Rows from block 3 of the text encoder of a small contrastive audio-text model, named by matrix and row number. Rows with one number belong to one neuron. Each number is 50 + 12 x the weight over its row's rms, rounded and kept within 0 to 99. All counts start at 0. After the name is the row's rms in percent of the matrix's.
After each neuron's rows are labels from the 100 texts, of 14976, where the neuron reaches its highest value: "fires on" is the input token at the peak. Only what is clearly more common there than usual is listed. The data: short read English sentences (LibriTTS-R).
# fc1: MLP up (text_encoder.blocks.3.mlp.fc1.weight, 256x128), inputs 0-63
# fc2: MLP down (text_encoder.blocks.3.mlp.fc2.weight, 128x256, transposed), outputs 0-63

fc1.108 102:53 54 53 66 56 50 56 50 55 48 27 58 51 45 34 63 52 36 29 60 45 43 64 43 56 51 68 48 57 54 44 44 44 57 52 24 31 63 69 50 56 63 42 47 52 29 31 53 76 52 56 40 58 59 52 60 40 64 28 18 31 58 63 23
fc2.108 101:37 41 41 47 74 50 40 38 54 32 50 35 60 41 35 45 62 53 60 80 24 56 69 65 41 15 30 52 73 45 39 29 65 59 42 49 62 55 47 61 33 47 32 51 76 32 57 50 40 55 39 23 57 71 43 73 49 41 34 48 49 35 38 58
fires on: "i"; "'"; "ah"

fc1.4 096:46 54 58 42 60 53 38 48 42 35 39 65 42 61 51 27 81 40 34 52 78 33 40 54 44 51 49 44 42 63 42 34 62 71 51 49 57 74 47 59 50 58 53 56 55 47 53 54 47 39 70 60 40 38 70 68 58 69 48 65 54 45 83 52
fc2.4 096:43 42 63 50 25 52 54 64 44 64 54 37 61 63 63 63 53 61 51 44 58 47 37 55 35 53 70 37 27 39 42 39 68 23 38 30 43 62 51 67 56 57 67 49 39 38 42 41 51 67 71 61 33 21 48 63 49 31 48 55 63 59 49 52
fires on: "you"; "now"

fc1.243 116:59 51 38 59 58 46 62 54 28 47 67 48 43 58 34 61 52 52 31 39 56 30 51 33 69 51 48 41 42 60 34 39 33 54 39 45 54 44 75 56 64 39 49 48 65 57 30 65 58 65 48 46 47 43 32 57 57 54 38 51 40 53 49 36
fc2.243 123:46 50 61 41 61 57 45 29 45 40 44 46 58 60 47 62 44 45 28 62 58 65 28 55 53 72 31 47 63 42 48 61 26 37 33 53 61 33 56 52 38 73 51 57 69 49 40 54 67 33 30 44 66 44 60 69 62 50 53 50 54 42 42 58
fires on: "and"; "her"

fc1.102 094:27 47 53 15 73 58 43 40 76 33 45 63 38 54 40 48 65 58 53 56 66 58 62 46 59 61 54 37 42 37 62 59 48 58 27 38 35 55 53 58 79 45 52 46 64 55 52 55 48 50 48 49 40 56 37 67 39 56 65 35 28 60 43 46
fc2.102 093:60 31 58 54 52 35 53 54 77 38 52 37 27 74 60 64 44 42 50 37 51 75 46 43 46 59 58 44 63 38 43 53 48 56 46 64 52 17 39 69 32 61 52 57 56 61 77 34 55 29 54 56 46 41 48 44 62 43 44 40 59 40 35 39
fires on: "the"; "that"; "said"; "'"

fc1.147 090:60 41 42 34 36 42 33 34 54 48 46 46 37 41 58 47 57 21 52 39 54 59 41 36 71 27 48 67 48 16 36 52 39 57 75 41 34 45 35 47 43 75 47 60 61 48 59 57 47 35 46 53 53 30 39 53 37 47 49 44 45 62 32 49
fc2.147 086:66 67 33 70 57 51 56 64 27 32 63 46 28 24 53 47 37 54 46 45 51 58 50 56 64 43 46 49 46 41 51 48 38 64 57 64 60 67 72 40 56 59 56 63 34 70 44 61 72 78 45 35 60 39 28 52 64 40 31 73 53 54 63 42
fires on: "her"; "of"

fc1.193 079:48 43 52 26 38 54 47 52 65 47 70 53 30 59 30 49 37 46 49 49 59 57 41 59 35 34 46 53 48 42 66 37 34 35 63 40 50 32 39 47 33 56 60 56 53 40 26 57 48 41 49 46 53 52 35 32 32 59 28 47 42 24 64 45
fc2.193 084:59 61 56 37 34 56 59 72 47 47 47 50 59 49 48 26 52 51 64 38 40 50 41 42 57 56 38 79 55 35 57 66 63 55 45 48 40 31 53 44 72 51 51 36 42 45 40 59 55 75 54 57 65 34 77 49 57 49 55 47 48 38 57 50
fires on: "but"; "the"

fc1.6 103:43 54 55 56 65 19 52 32 30 31 39 59 67 61 43 54 46 56 51 55 57 56 50 63 53 64 51 46 38 64 44 52 56 61 67 52 78 58 48 43 24 47 37 47 32 61 64 43 32 36 38 47 50 55 39 51 47 42 59 36 41 50 39 58
fc2.6 112:40 50 53 48 38 54 62 70 68 59 48 46 57 60 46 47 62 55 50 29 55 50 46 50 46 45 25 76 42 52 49 44 42 57 48 51 34 66 51 48 71 31 23 62 33 52 43 53 43 32 55 39 44 56 39 39 19 57 26 41 49 71 65 52
fires on: "the"

fc1.157 082:77 66 57 63 37 46 45 72 09 71 40 42 54 73 33 45 46 59 70 57 49 67 40 58 60 72 61 43 59 44 54 33 29 47 56 53 70 51 42 47 57 44 28 54 59 45 34 51 38 45 58 37 44 47 51 51 26 48 47 52 21 53 74 63
fc2.157 096:42 54 70 45 40 72 25 49 52 65 38 62 22 60 33 43 41 71 66 50 44 66 49 45 59 38 53 54 81 61 61 46 45 41 47 39 36 46 47 50 34 46 60 65 54 71 36 63 46 70 38 58 49 51 61 53 28 55 58 49 47 56 30 51
fires on: "a"

fc1.87 086:59 41 26 84 55 34 45 70 60 53 55 66 38 69 58 64 52 39 46 55 48 33 42 39 47 64 52 63 51 47 77 37 55 43 52 40 44 47 52 37 60 57 53 65 47 72 60 51 76 57 53 30 49 47 67 62 55 69 63 42 46 61 28 42
fc2.87 083:70 59 54 22 26 56 53 46 62 38 34 74 53 58 50 80 39 43 36 48 41 48 37 42 59 49 35 53 57 43 51 65 50 48 61 47 53 37 39 24 52 23 43 70 60 31 74 75 77 51 45 38 62 54 36 53 44 55 50 61 52 60 26 41
fires on: "said"

fc1.113 106:69 45 33 67 53 44 48 64 46 46 47 31 56 52 40 45 43 36 25 60 66 64 55 51 66 61 56 43 70 47 56 51 61 52 48 57 46 42 43 79 43 60 62 50 31 38 44 58 61 63 36 51 45 53 56 64 45 65 30 47 50 41 39 59
fc2.113 102:43 48 58 46 42 60 70 24 41 54 62 54 24 45 28 44 54 44 68 44 56 49 38 82 61 41 49 53 30 62 56 61 60 60 41 41 49 35 40 53 40 51 34 38 42 61 53 83 43 59 55 89 29 54 27 46 52 24 28 41 60 38 44 50
fires on: "i"; "how"

fc1.239 109:59 49 67 54 37 38 49 45 64 49 55 50 58 56 50 55 36 42 45 37 33 47 36 68 37 42 59 46 48 65 41 36 40 33 58 42 49 48 51 22 45 72 59 56 33 44 53 53 44 62 47 63 50 57 56 30 59 40 50 70 59 46 77 20
fc2.239 114:61 48 53 54 32 42 16 58 52 44 51 71 35 48 50 31 48 70 33 65 39 66 38 41 48 48 46 61 53 35 31 39 50 35 59 34 58 42 54 62 51 53 52 45 47 56 58 54 30 63 57 54 57 43 69 32 47 61 53 62 48 43 60 58
fires on: "but"; "they"; "like"

fc1.166 097:52 42 48 51 58 49 56 51 52 27 76 24 33 63 35 34 46 45 57 58 57 46 60 57 54 48 49 48 64 36 52 46 61 45 64 56 25 68 55 44 23 83 53 48 59 47 19 47 56 47 45 55 54 52 35 49 51 29 54 66 47 62 56 60
fc2.166 100:35 41 58 77 36 51 31 43 60 50 35 63 37 43 56 42 45 51 52 39 48 84 54 57 35 60 45 52 49 27 71 48 48 54 51 61 68 29 50 51 38 71 53 54 48 43 42 43 75 75 49 39 50 42 54 53 48 44 55 56 74 58 45 47
fires on: "<end>"; "said"

fc1.194 099:22 33 57 51 67 38 52 42 33 57 55 47 54 63 46 36 47 43 60 33 65 58 41 56 42 32 74 50 52 62 53 42 38 47 53 48 30 46 53 62 72 69 40 50 64 61 28 63 47 56 53 57 43 64 46 56 48 64 41 37 28 41 56 50
fc2.194 098:53 54 50 49 64 36 27 55 37 36 63 30 44 38 49 86 38 72 75 39 58 49 31 52 20 44 61 34 63 67 59 54 81 52 54 62 58 38 55 60 61 51 25 55 78 44 38 46 44 48 57 43 49 59 40 55 54 42 59 23 60 56 52 46
fires on: "is"; "he"; "was"

fc1.196 116:58 53 51 54 55 23 52 35 62 86 43 25 49 20 43 50 42 46 61 49 36 36 37 71 46 62 44 48 44 75 72 26 47 34 58 49 39 51 53 59 40 58 42 28 62 53 53 37 38 58 50 49 53 67 68 48 60 54 48 36 42 49 30 50
fc2.196 110:72 58 56 53 49 73 35 41 56 46 61 37 69 62 84 65 61 60 25 57 69 53 48 62 58 64 43 51 49 44 77 48 51 22 55 45 53 45 45 43 35 51 47 38 50 34 59 42 34 31 67 62 49 54 47 66 50 61 34 65 57 46 70 54
fires on: "his"

fc1.179 099:33 57 33 57 58 26 52 29 56 67 44 53 43 63 49 66 46 44 50 45 34 54 53 60 54 65 37 41 36 60 48 48 49 47 43 58 55 55 44 28 70 49 34 72 46 56 45 43 49 38 43 54 39 03 65 33 43 41 40 70 54 47 54 49
fc2.179 078:38 69 31 38 65 37 40 43 31 47 47 44 32 51 57 53 48 50 61 55 65 34 32 34 47 35 37 71 44 54 54 47 43 23 53 38 46 56 41 71 61 62 40 49 50 28 59 66 57 47 42 46 33 47 59 50 61 42 62 31 48 68 45 34
fires on: "one"

fc1.21 113:55 40 43 34 53 47 42 51 47 50 35 68 52 51 36 38 50 34 64 58 34 48 39 59 28 55 58 33 32 49 49 45 56 39 77 28 58 39 66 41 55 43 58 25 39 35 52 33 39 47 42 62 51 39 50 29 50 45 40 38 51 56 58 60
fc2.21 115:77 75 43 63 67 50 65 42 51 57 57 66 67 75 29 61 61 37 40 64 33 60 64 52 36 57 49 51 58 43 45 56 46 51 45 50 43 41 81 37 59 37 49 56 52 38 65 49 39 64 74 58 41 54 58 38 38 48 48 60 69 66 44 61
fires on: "i"; "a"

fc1.134 087:47 64 54 43 47 47 50 58 51 39 58 46 18 67 30 44 46 37 55 46 30 62 30 52 36 25 55 29 55 66 54 66 83 52 44 42 44 48 45 54 40 41 44 61 42 42 54 35 49 57 39 70 38 77 70 43 65 54 54 49 29 34 44 39
fc2.134 092:49 59 53 64 50 49 47 48 44 35 60 58 41 41 42 59 51 61 32 60 36 62 46 60 38 42 42 53 56 48 44 58 36 49 47 36 32 29 66 61 65 22 65 47 37 57 52 45 60 53 48 66 78 47 61 29 38 50 46 59 55 53 75 52
fires on: "i"; "they"; "but"

fc1.213 115:41 68 41 43 47 48 29 53 45 67 32 62 53 56 30 40 49 41 41 41 39 43 36 46 35 63 54 54 43 65 45 54 34 58 64 33 47 46 56 34 52 57 51 57 49 30 33 44 71 45 54 68 47 82 32 55 51 43 13 48 58 26 49 54
fc2.213 110:45 56 57 46 59 50 36 54 76 72 37 57 59 67 43 29 45 41 40 69 41 73 56 66 51 21 46 67 31 33 52 45 62 51 62 54 40 54 30 54 54 51 80 78 38 50 62 48 54 66 37 38 45 68 40 46 32 49 31 50 49 68 48 53
fires on: "i"

fc1.13 102:59 62 43 46 55 39 30 61 34 35 47 52 43 55 47 54 67 43 51 31 61 61 65 37 67 55 64 48 54 43 35 62 40 40 29 44 28 48 60 60 61 29 60 52 65 39 52 68 48 67 34 36 57 72 45 53 52 36 72 37 24 40 23 56
fc2.13 102:53 36 58 70 23 37 35 31 77 41 53 51 53 62 76 56 55 50 46 45 47 77 47 49 64 57 50 44 55 40 49 41 49 51 32 56 42 34 34 59 62 75 44 67 41 41 46 78 49 37 38 71 70 45 41 62 42 35 34 50 47 55 48 49
fires on: "to"

fc1.252 086:51 46 25 45 74 50 46 52 53 53 39 48 58 39 29 40 63 50 57 51 26 72 54 49 52 62 74 56 48 45 49 52 35 60 52 50 43 35 40 36 84 49 54 55 42 54 40 53 46 58 63 43 55 53 64 32 42 54 56 44 42 45 53 58
fc2.252 076:55 46 73 77 51 32 44 58 41 29 53 34 54 47 50 43 59 48 42 37 38 63 58 48 60 39 40 55 52 49 42 43 47 49 28 57 57 49 59 44 43 53 45 36 59 60 53 37 43 50 47 43 51 62 49 52 61 53 58 61 74 44 34 48
fires on: "to"; "at"

fc1.93 108:45 70 62 68 76 59 45 49 68 74 78 67 50 47 53 58 67 56 46 30 61 60 76 33 41 44 48 70 65 63 53 64 48 44 44 53 43 42 46 45 65 68 30 39 62 35 38 58 55 62 47 61 47 68 42 25 47 57 42 42 43 39 32 66
fc2.93 095:44 56 69 51 53 41 44 85 39 42 40 24 33 56 46 48 54 52 56 53 68 60 51 56 42 43 36 27 40 45 52 46 48 66 58 50 43 34 41 47 45 61 31 68 55 32 50 40 75 58 44 60 39 55 46 49 63 60 46 44 37 58 57 60
fires on: "what"; "shook"; "i"

fc1.189 124:64 31 54 34 27 51 35 57 46 68 30 30 36 72 65 49 50 36 51 51 61 45 65 51 67 27 49 43 55 68 19 38 45 47 61 48 39 57 58 53 47 39 58 46 60 38 43 68 47 35 65 52 55 62 71 50 35 61 51 45 33 50 42 70
fc2.189 117:53 72 50 46 65 32 36 59 48 46 44 50 74 64 33 41 33 41 87 48 49 47 39 55 49 44 38 56 57 28 23 57 34 44 51 51 48 54 56 35 45 31 48 71 42 40 41 35 54 77 45 55 61 45 40 58 60 63 41 27 57 63 44 37
fires on: "you"; "are"

fc1.200 101:63 51 50 59 41 65 55 82 37 55 56 18 42 53 52 58 60 48 70 33 53 68 39 46 56 51 53 43 64 51 61 46 47 52 42 49 52 42 67 26 55 36 49 37 49 46 15 42 69 50 50 70 50 44 33 61 46 25 26 46 41 48 83 63
fc2.200 099:57 67 49 65 54 47 38 45 34 59 57 55 46 50 47 48 56 43 55 42 38 59 63 49 47 50 32 44 67 46 39 46 47 49 46 48 38 49 51 60 54 43 47 42 56 62 47 44 52 75 51 57 54 54 58 68 46 73 58 59 45 55 45 52
fires on: "a"; "not"; "was"; "the"

fc1.81 092:51 40 59 61 53 33 66 44 74 57 43 45 28 58 75 49 52 40 26 50 57 40 58 67 60 58 43 44 48 45 58 47 53 48 40 59 65 39 61 22 55 46 56 52 61 45 38 48 57 60 46 29 58 39 36 52 36 28 54 51 43 59 55 18
fc2.81 116:42 69 50 41 72 70 50 65 55 45 42 40 40 57 34 48 53 62 42 57 29 55 59 70 47 61 36 39 62 41 71 59 31 24 44 53 53 59 23 51 60 31 77 64 37 39 67 50 50 69 60 45 49 39 51 56 42 47 55 37 57 55 60 56
fires on: "the"

fc1.144 126:62 48 38 41 49 59 56 52 55 60 37 52 37 51 33 34 53 49 36 42 70 58 49 52 47 48 74 66 65 69 51 43 72 72 73 49 47 60 59 39 44 68 44 65 38 43 33 34 66 53 53 42 48 64 51 49 54 36 59 32 44 33 53 52
fc2.144 139:69 52 47 38 51 56 77 56 44 53 58 19 46 40 50 48 73 38 26 48 72 66 45 46 36 83 47 48 62 47 45 41 51 58 66 48 40 47 78 61 60 54 49 46 39 45 50 33 38 56 54 51 42 39 36 44 51 37 79 37 58 28 35 52
fires on: "and"; "i"

fc1.254 084:55 52 41 50 36 63 61 60 58 40 38 46 45 44 43 42 55 43 64 52 36 55 32 54 47 50 26 39 47 63 53 62 57 55 57 63 74 50 47 52 56 62 44 42 47 57 39 41 58 58 49 50 46 43 35 48 76 75 55 52 40 52 28 30
fc2.254 085:43 27 58 44 70 52 48 49 47 53 27 56 65 63 73 48 55 52 42 48 40 55 51 70 73 64 52 70 42 57 54 41 45 57 16 44 61 47 55 54 46 52 33 54 53 40 59 46 41 58 49 65 61 37 47 38 58 45 41 46 62 58 54 61
fires on: "a"; "is"; "to"

fc1.223 112:62 46 60 56 34 65 54 57 34 77 66 50 34 57 49 53 38 24 55 47 40 54 42 48 40 48 54 50 43 49 40 80 39 51 56 52 39 24 32 56 44 55 45 34 54 42 34 40 31 41 32 56 54 56 54 54 41 48 36 42 35 37 65 35
fc2.223 115:63 60 22 72 63 40 37 57 50 46 21 54 41 50 61 47 45 63 46 56 44 38 59 75 41 58 46 50 54 53 50 37 49 51 34 55 29 58 44 60 69 49 41 41 41 58 47 59 70 64 52 65 53 72 78 26 57 38 42 78 55 41 48 37
fires on: "that"; "i"; "but"

fc1.129 080:68 80 43 43 47 68 70 45 53 57 60 49 53 61 64 46 34 57 77 43 35 55 49 40 52 39 70 42 77 47 55 55 73 61 56 44 58 73 44 55 45 46 27 60 28 38 31 35 63 67 66 51 60 47 43 52 68 61 36 34 44 62 41 52
fc2.129 071:60 54 64 56 52 62 47 35 73 50 60 48 66 43 48 45 38 33 50 70 82 60 42 53 48 43 46 44 71 62 51 42 49 44 52 31 51 55 44 55 17 43 28 46 70 60 66 60 30 39 38 55 68 35 47 55 54 51 59 47 61 49 61 51
fires on: "what"

fc1.53 106:48 49 74 57 59 38 49 43 46 33 44 32 44 66 54 40 17 26 31 75 46 58 49 57 31 52 44 45 42 37 67 60 46 52 50 41 65 39 62 36 35 46 54 45 72 32 54 51 44 47 60 45 33 54 46 29 30 52 35 57 43 34 48 68
fc2.53 120:44 65 57 82 48 55 43 62 59 53 39 53 37 45 49 60 48 61 47 69 41 53 56 60 32 42 41 53 50 48 43 42 64 39 50 34 30 45 50 69 66 64 62 36 41 65 61 60 66 79 60 51 36 35 86 40 51 29 46 66 40 47 41 58
fires on: "i"; "the"

fc1.181 084:59 58 43 70 45 41 70 43 61 57 56 70 52 58 37 55 71 41 42 62 59 52 58 36 71 45 64 53 35 59 36 47 41 78 41 41 43 60 67 54 30 37 35 37 63 35 42 60 52 33 48 52 39 39 48 46 67 35 39 44 51 46 69 48
fc2.181 072:48 65 25 50 46 47 35 75 38 49 53 54 62 62 47 59 57 37 45 77 58 56 55 55 57 61 47 38 47 56 23 64 54 24 44 38 48 40 50 57 62 62 49 48 70 59 54 40 36 46 55 56 43 65 50 61 35 54 72 51 26 69 53 72
fires on: "was"; "not"; "you"; "all"

fc1.27 104:70 38 43 69 44 58 48 56 63 61 54 23 56 48 38 43 69 43 39 31 61 51 38 55 53 32 75 38 60 59 75 54 26 54 46 33 32 54 51 61 50 38 64 47 60 49 49 49 46 52 59 44 62 44 62 58 47 73 40 68 21 65 67 59
fc2.27 109:63 49 56 45 62 28 54 30 37 54 47 62 43 59 38 46 11 44 70 42 54 35 46 53 47 66 46 50 48 67 62 56 56 42 57 67 67 61 52 46 44 50 30 41 53 29 60 89 44 57 49 55 50 40 44 36 41 33 63 31 43 42 22 46
fires on: "<end>"; "it"

fc1.70 090:40 58 43 50 42 34 66 50 56 57 37 31 17 72 59 62 51 50 40 48 56 41 69 48 41 40 55 39 48 59 59 41 29 56 66 60 65 68 50 50 40 22 39 50 62 43 47 62 41 67 44 38 58 39 62 53 47 70 54 59 50 62 34 50
fc2.70 096:59 68 66 53 53 52 61 43 59 29 42 80 45 44 52 54 51 44 51 53 53 17 61 40 52 58 28 20 28 43 41 50 45 56 54 42 40 45 60 28 57 32 70 62 56 43 52 63 50 58 60 45 65 61 55 47 57 57 56 41 59 31 36 53
fires on: "said"

fc1.172 117:56 59 43 43 49 38 41 68 59 40 41 47 69 37 45 54 30 45 44 38 52 55 48 65 35 65 63 44 56 33 40 45 56 55 61 40 54 49 39 51 60 59 75 32 47 46 46 53 48 78 52 47 47 48 34 37 74 58 50 50 55 40 45 64
fc2.172 120:72 26 44 69 37 61 57 54 42 40 55 28 58 53 40 59 53 42 66 52 25 29 45 65 43 41 29 51 52 60 58 49 50 55 45 58 50 74 48 27 67 29 61 54 57 43 48 43 49 57 48 50 62 49 20 56 39 46 38 48 52 27 44 56
fires on: "to"

fc1.187 118:64 42 35 45 77 40 63 48 73 45 39 52 35 63 51 41 51 35 48 62 28 53 54 46 42 58 48 46 65 68 43 23 40 34 44 42 69 52 51 52 52 43 32 36 73 62 40 31 71 38 38 55 62 45 47 49 64 45 71 48 37 63 67 46
fc2.187 107:20 57 26 58 42 39 51 49 59 50 55 50 26 57 60 50 56 60 71 65 50 54 54 43 58 62 41 55 45 30 41 41 47 46 25 52 60 48 73 45 57 65 55 39 53 43 54 36 65 50 65 50 50 53 42 70 49 59 49 42 53 74 65 56
fires on: "that"; "the"

fc1.149 091:51 45 64 62 61 42 47 55 38 47 53 57 46 60 50 46 64 22 46 50 61 65 42 67 53 47 64 46 38 70 46 41 45 61 36 49 35 61 35 25 65 59 37 46 45 48 64 71 64 43 41 50 44 40 51 28 55 37 50 61 32 51 21 61
fc2.149 080:46 55 48 45 44 35 46 41 49 54 56 50 39 27 61 53 47 36 71 49 72 62 44 46 54 29 51 49 48 64 50 62 42 59 49 50 38 31 33 52 51 56 60 51 46 29 45 59 69 44 54 60 61 32 50 57 47 74 64 38 45 69 61 53
fires on: "was"; "said"

fc1.75 089:43 44 68 52 52 64 55 37 52 60 47 54 43 56 52 52 42 39 67 50 50 58 58 50 52 56 52 01 48 34 58 53 43 61 71 33 64 82 61 58 63 20 38 44 61 45 39 28 43 44 65 56 52 40 59 42 42 38 45 58 74 51 71 67
fc2.75 083:49 60 49 47 64 15 46 50 45 52 33 46 44 38 63 27 51 50 45 50 59 48 56 38 15 56 70 44 64 68 43 44 43 46 47 63 35 44 55 33 53 59 61 43 41 57 43 52 43 71 45 46 44 77 49 33 55 62 48 46 59 47 64 48
fires on: "and"

fc1.237 103:43 52 43 55 51 24 51 53 48 46 49 28 48 60 49 56 59 68 53 51 45 52 51 60 44 55 47 53 26 50 75 46 49 40 38 45 45 50 45 55 82 34 42 61 33 37 46 48 58 49 51 34 42 69 62 77 40 41 66 46 46 69 28 52
fc2.237 101:55 55 61 41 33 44 29 53 77 51 61 41 76 45 60 54 47 27 55 37 38 51 37 49 59 21 52 45 61 58 55 80 67 34 37 46 30 45 23 49 40 57 47 55 75 38 57 23 32 30 53 53 50 48 42 35 54 53 69 45 72 58 63 53
fires on: "to"; "the"; "you"

fc1.183 111:64 62 28 42 52 77 26 48 40 33 69 50 46 57 54 45 49 60 38 42 39 49 37 40 58 46 63 76 43 43 55 83 26 69 69 47 40 44 55 53 40 25 41 38 54 40 50 50 35 58 44 34 45 48 23 40 31 72 50 58 68 58 44 60
fc2.183 119:48 48 60 42 33 50 66 40 47 52 76 60 37 47 32 55 53 56 58 42 37 23 37 52 55 55 56 33 58 60 39 65 42 68 32 44 66 39 55 63 55 42 33 72 46 51 52 36 79 49 39 57 53 21 44 55 47 56 55 31 47 33 28 57
fires on: "said"; "she"

fc1.1 117:54 63 50 51 54 47 64 67 52 38 53 57 60 55 32 62 68 39 65 55 32 53 49 48 37 54 56 46 41 61 51 44 42 53 55 33 60 29 39 57 45 66 68 55 48 57 53 53 53 38 52 27 40 28 55 05 50 39 65 60 46 36 42 60
fc2.1 132:53 54 40 48 55 52 57 49 62 35 57 54 31 40 41 55 60 48 68 63 67 52 78 55 43 43 46 39 27 46 38 58 21 46 61 44 46 43 36 45 42 34 69 60 29 51 38 50 56 60 41 63 49 72 44 24 47 38 64 61 29 52 39 44
fires on: "the"; "a"

fc1.9 090:64 45 25 57 56 34 52 49 73 62 64 70 62 73 48 60 35 56 58 51 48 32 50 45 58 61 47 55 46 77 64 45 53 42 55 47 38 47 54 58 43 45 53 49 65 60 51 35 51 61 51 38 63 49 70 54 64 50 60 69 52 51 70 58
fc2.9 091:40 50 40 56 46 57 48 43 56 49 61 27 58 36 56 60 55 64 56 37 51 48 71 63 68 53 52 48 22 54 46 71 46 57 43 62 71 57 46 54 70 52 46 66 41 21 58 28 76 51 51 55 65 38 70 52 66 42 57 48 21 49 43 49
fires on: "was"

fc1.67 113:69 53 72 70 33 47 75 49 49 53 51 66 68 54 59 51 41 82 31 40 40 53 54 39 41 21 65 62 42 43 34 54 59 39 68 48 43 36 49 46 36 51 51 34 58 33 39 20 35 59 62 37 46 34 53 47 45 31 43 51 64 70 56 48
fc2.67 112:32 52 53 39 46 51 44 72 65 57 56 70 55 43 37 59 27 64 61 35 36 68 56 40 28 46 35 44 69 74 48 65 36 41 41 41 49 54 26 53 57 43 52 48 41 80 55 58 46 47 59 63 61 59 59 35 48 62 56 66 60 46 55 46
fires on: "you"

fc1.249 093:29 63 61 33 39 54 56 57 57 44 50 54 60 46 45 61 29 73 32 46 76 53 55 36 35 61 60 66 39 71 46 38 59 50 56 38 66 51 45 53 33 64 77 58 47 39 39 57 52 49 41 57 43 45 56 58 41 54 23 68 54 52 51 53
fc2.249 086:39 45 54 36 57 56 52 68 51 45 37 43 41 66 46 49 58 48 62 60 45 35 58 38 51 54 43 57 41 42 46 81 29 54 58 33 35 45 35 64 63 38 42 71 45 54 52 30 45 71 55 47 35 51 54 36 36 32 55 45 36 62 44 46
fires on: "the"

fc1.95 099:49 59 44 63 31 41 46 43 43 49 49 50 56 28 50 34 75 38 61 55 68 60 49 64 66 56 51 30 63 59 56 66 58 44 49 44 53 49 79 45 72 42 37 46 52 60 40 62 51 40 34 67 47 79 40 35 52 45 29 60 50 44 56 49
fc2.95 093:47 41 40 41 45 40 43 43 56 73 43 60 70 66 47 47 65 49 61 37 50 53 47 69 56 46 32 46 71 57 48 42 64 59 29 60 38 45 56 56 32 43 59 48 56 45 27 37 46 30 50 52 65 57 40 60 63 68 62 49 48 60 53 54
fires on: "i"

fc1.219 117:51 53 27 54 48 46 57 40 43 39 54 57 48 43 49 48 50 18 42 61 75 73 55 55 49 46 61 51 62 32 78 64 67 36 50 58 30 51 50 60 56 31 67 50 50 41 57 48 81 66 36 54 63 51 54 52 28 70 43 54 70 61 44 37
fc2.219 122:55 39 47 71 46 39 55 61 51 63 46 58 51 47 38 64 29 59 52 67 61 46 62 86 60 60 57 60 41 54 57 23 38 54 47 38 44 68 57 67 62 53 73 39 49 42 51 66 60 44 52 66 51 44 58 38 38 33 45 31 62 62 50 44
fires on: "why"; "i"

fc1.35 110:60 44 52 51 55 51 56 54 50 50 25 65 68 64 52 54 51 40 35 42 62 49 54 68 47 57 65 70 54 72 77 42 54 49 52 55 41 52 48 63 63 45 66 55 38 36 57 59 69 39 31 60 53 43 45 46 39 31 44 60 54 11 48 67
fc2.35 108:54 36 35 40 56 67 61 51 46 54 43 62 61 39 47 51 56 45 48 55 58 55 37 65 51 41 44 39 60 73 52 70 68 54 50 49 54 48 41 60 51 32 37 39 24 53 39 58 43 54 55 78 35 62 30 48 39 36 32 37 53 54 50 39
fires on: "the"; "that"; "it"

fc1.17 105:66 43 55 36 39 43 70 45 59 37 54 51 52 52 69 36 33 33 42 62 65 67 40 69 47 68 42 34 57 38 42 45 48 53 54 52 50 61 48 44 55 50 33 32 55 56 44 41 50 41 55 55 38 49 47 67 58 50 26 49 29 72 58 58
fc2.17 107:57 63 48 32 43 65 44 59 60 44 60 53 35 63 50 44 49 47 49 35 41 49 38 28 48 32 61 54 55 40 46 60 48 48 52 57 57 51 49 54 40 38 27 65 32 46 36 61 44 49 54 57 46 60 50 80 44 47 36 29 44 59 65 64
fires on: "is"; "was"; "a"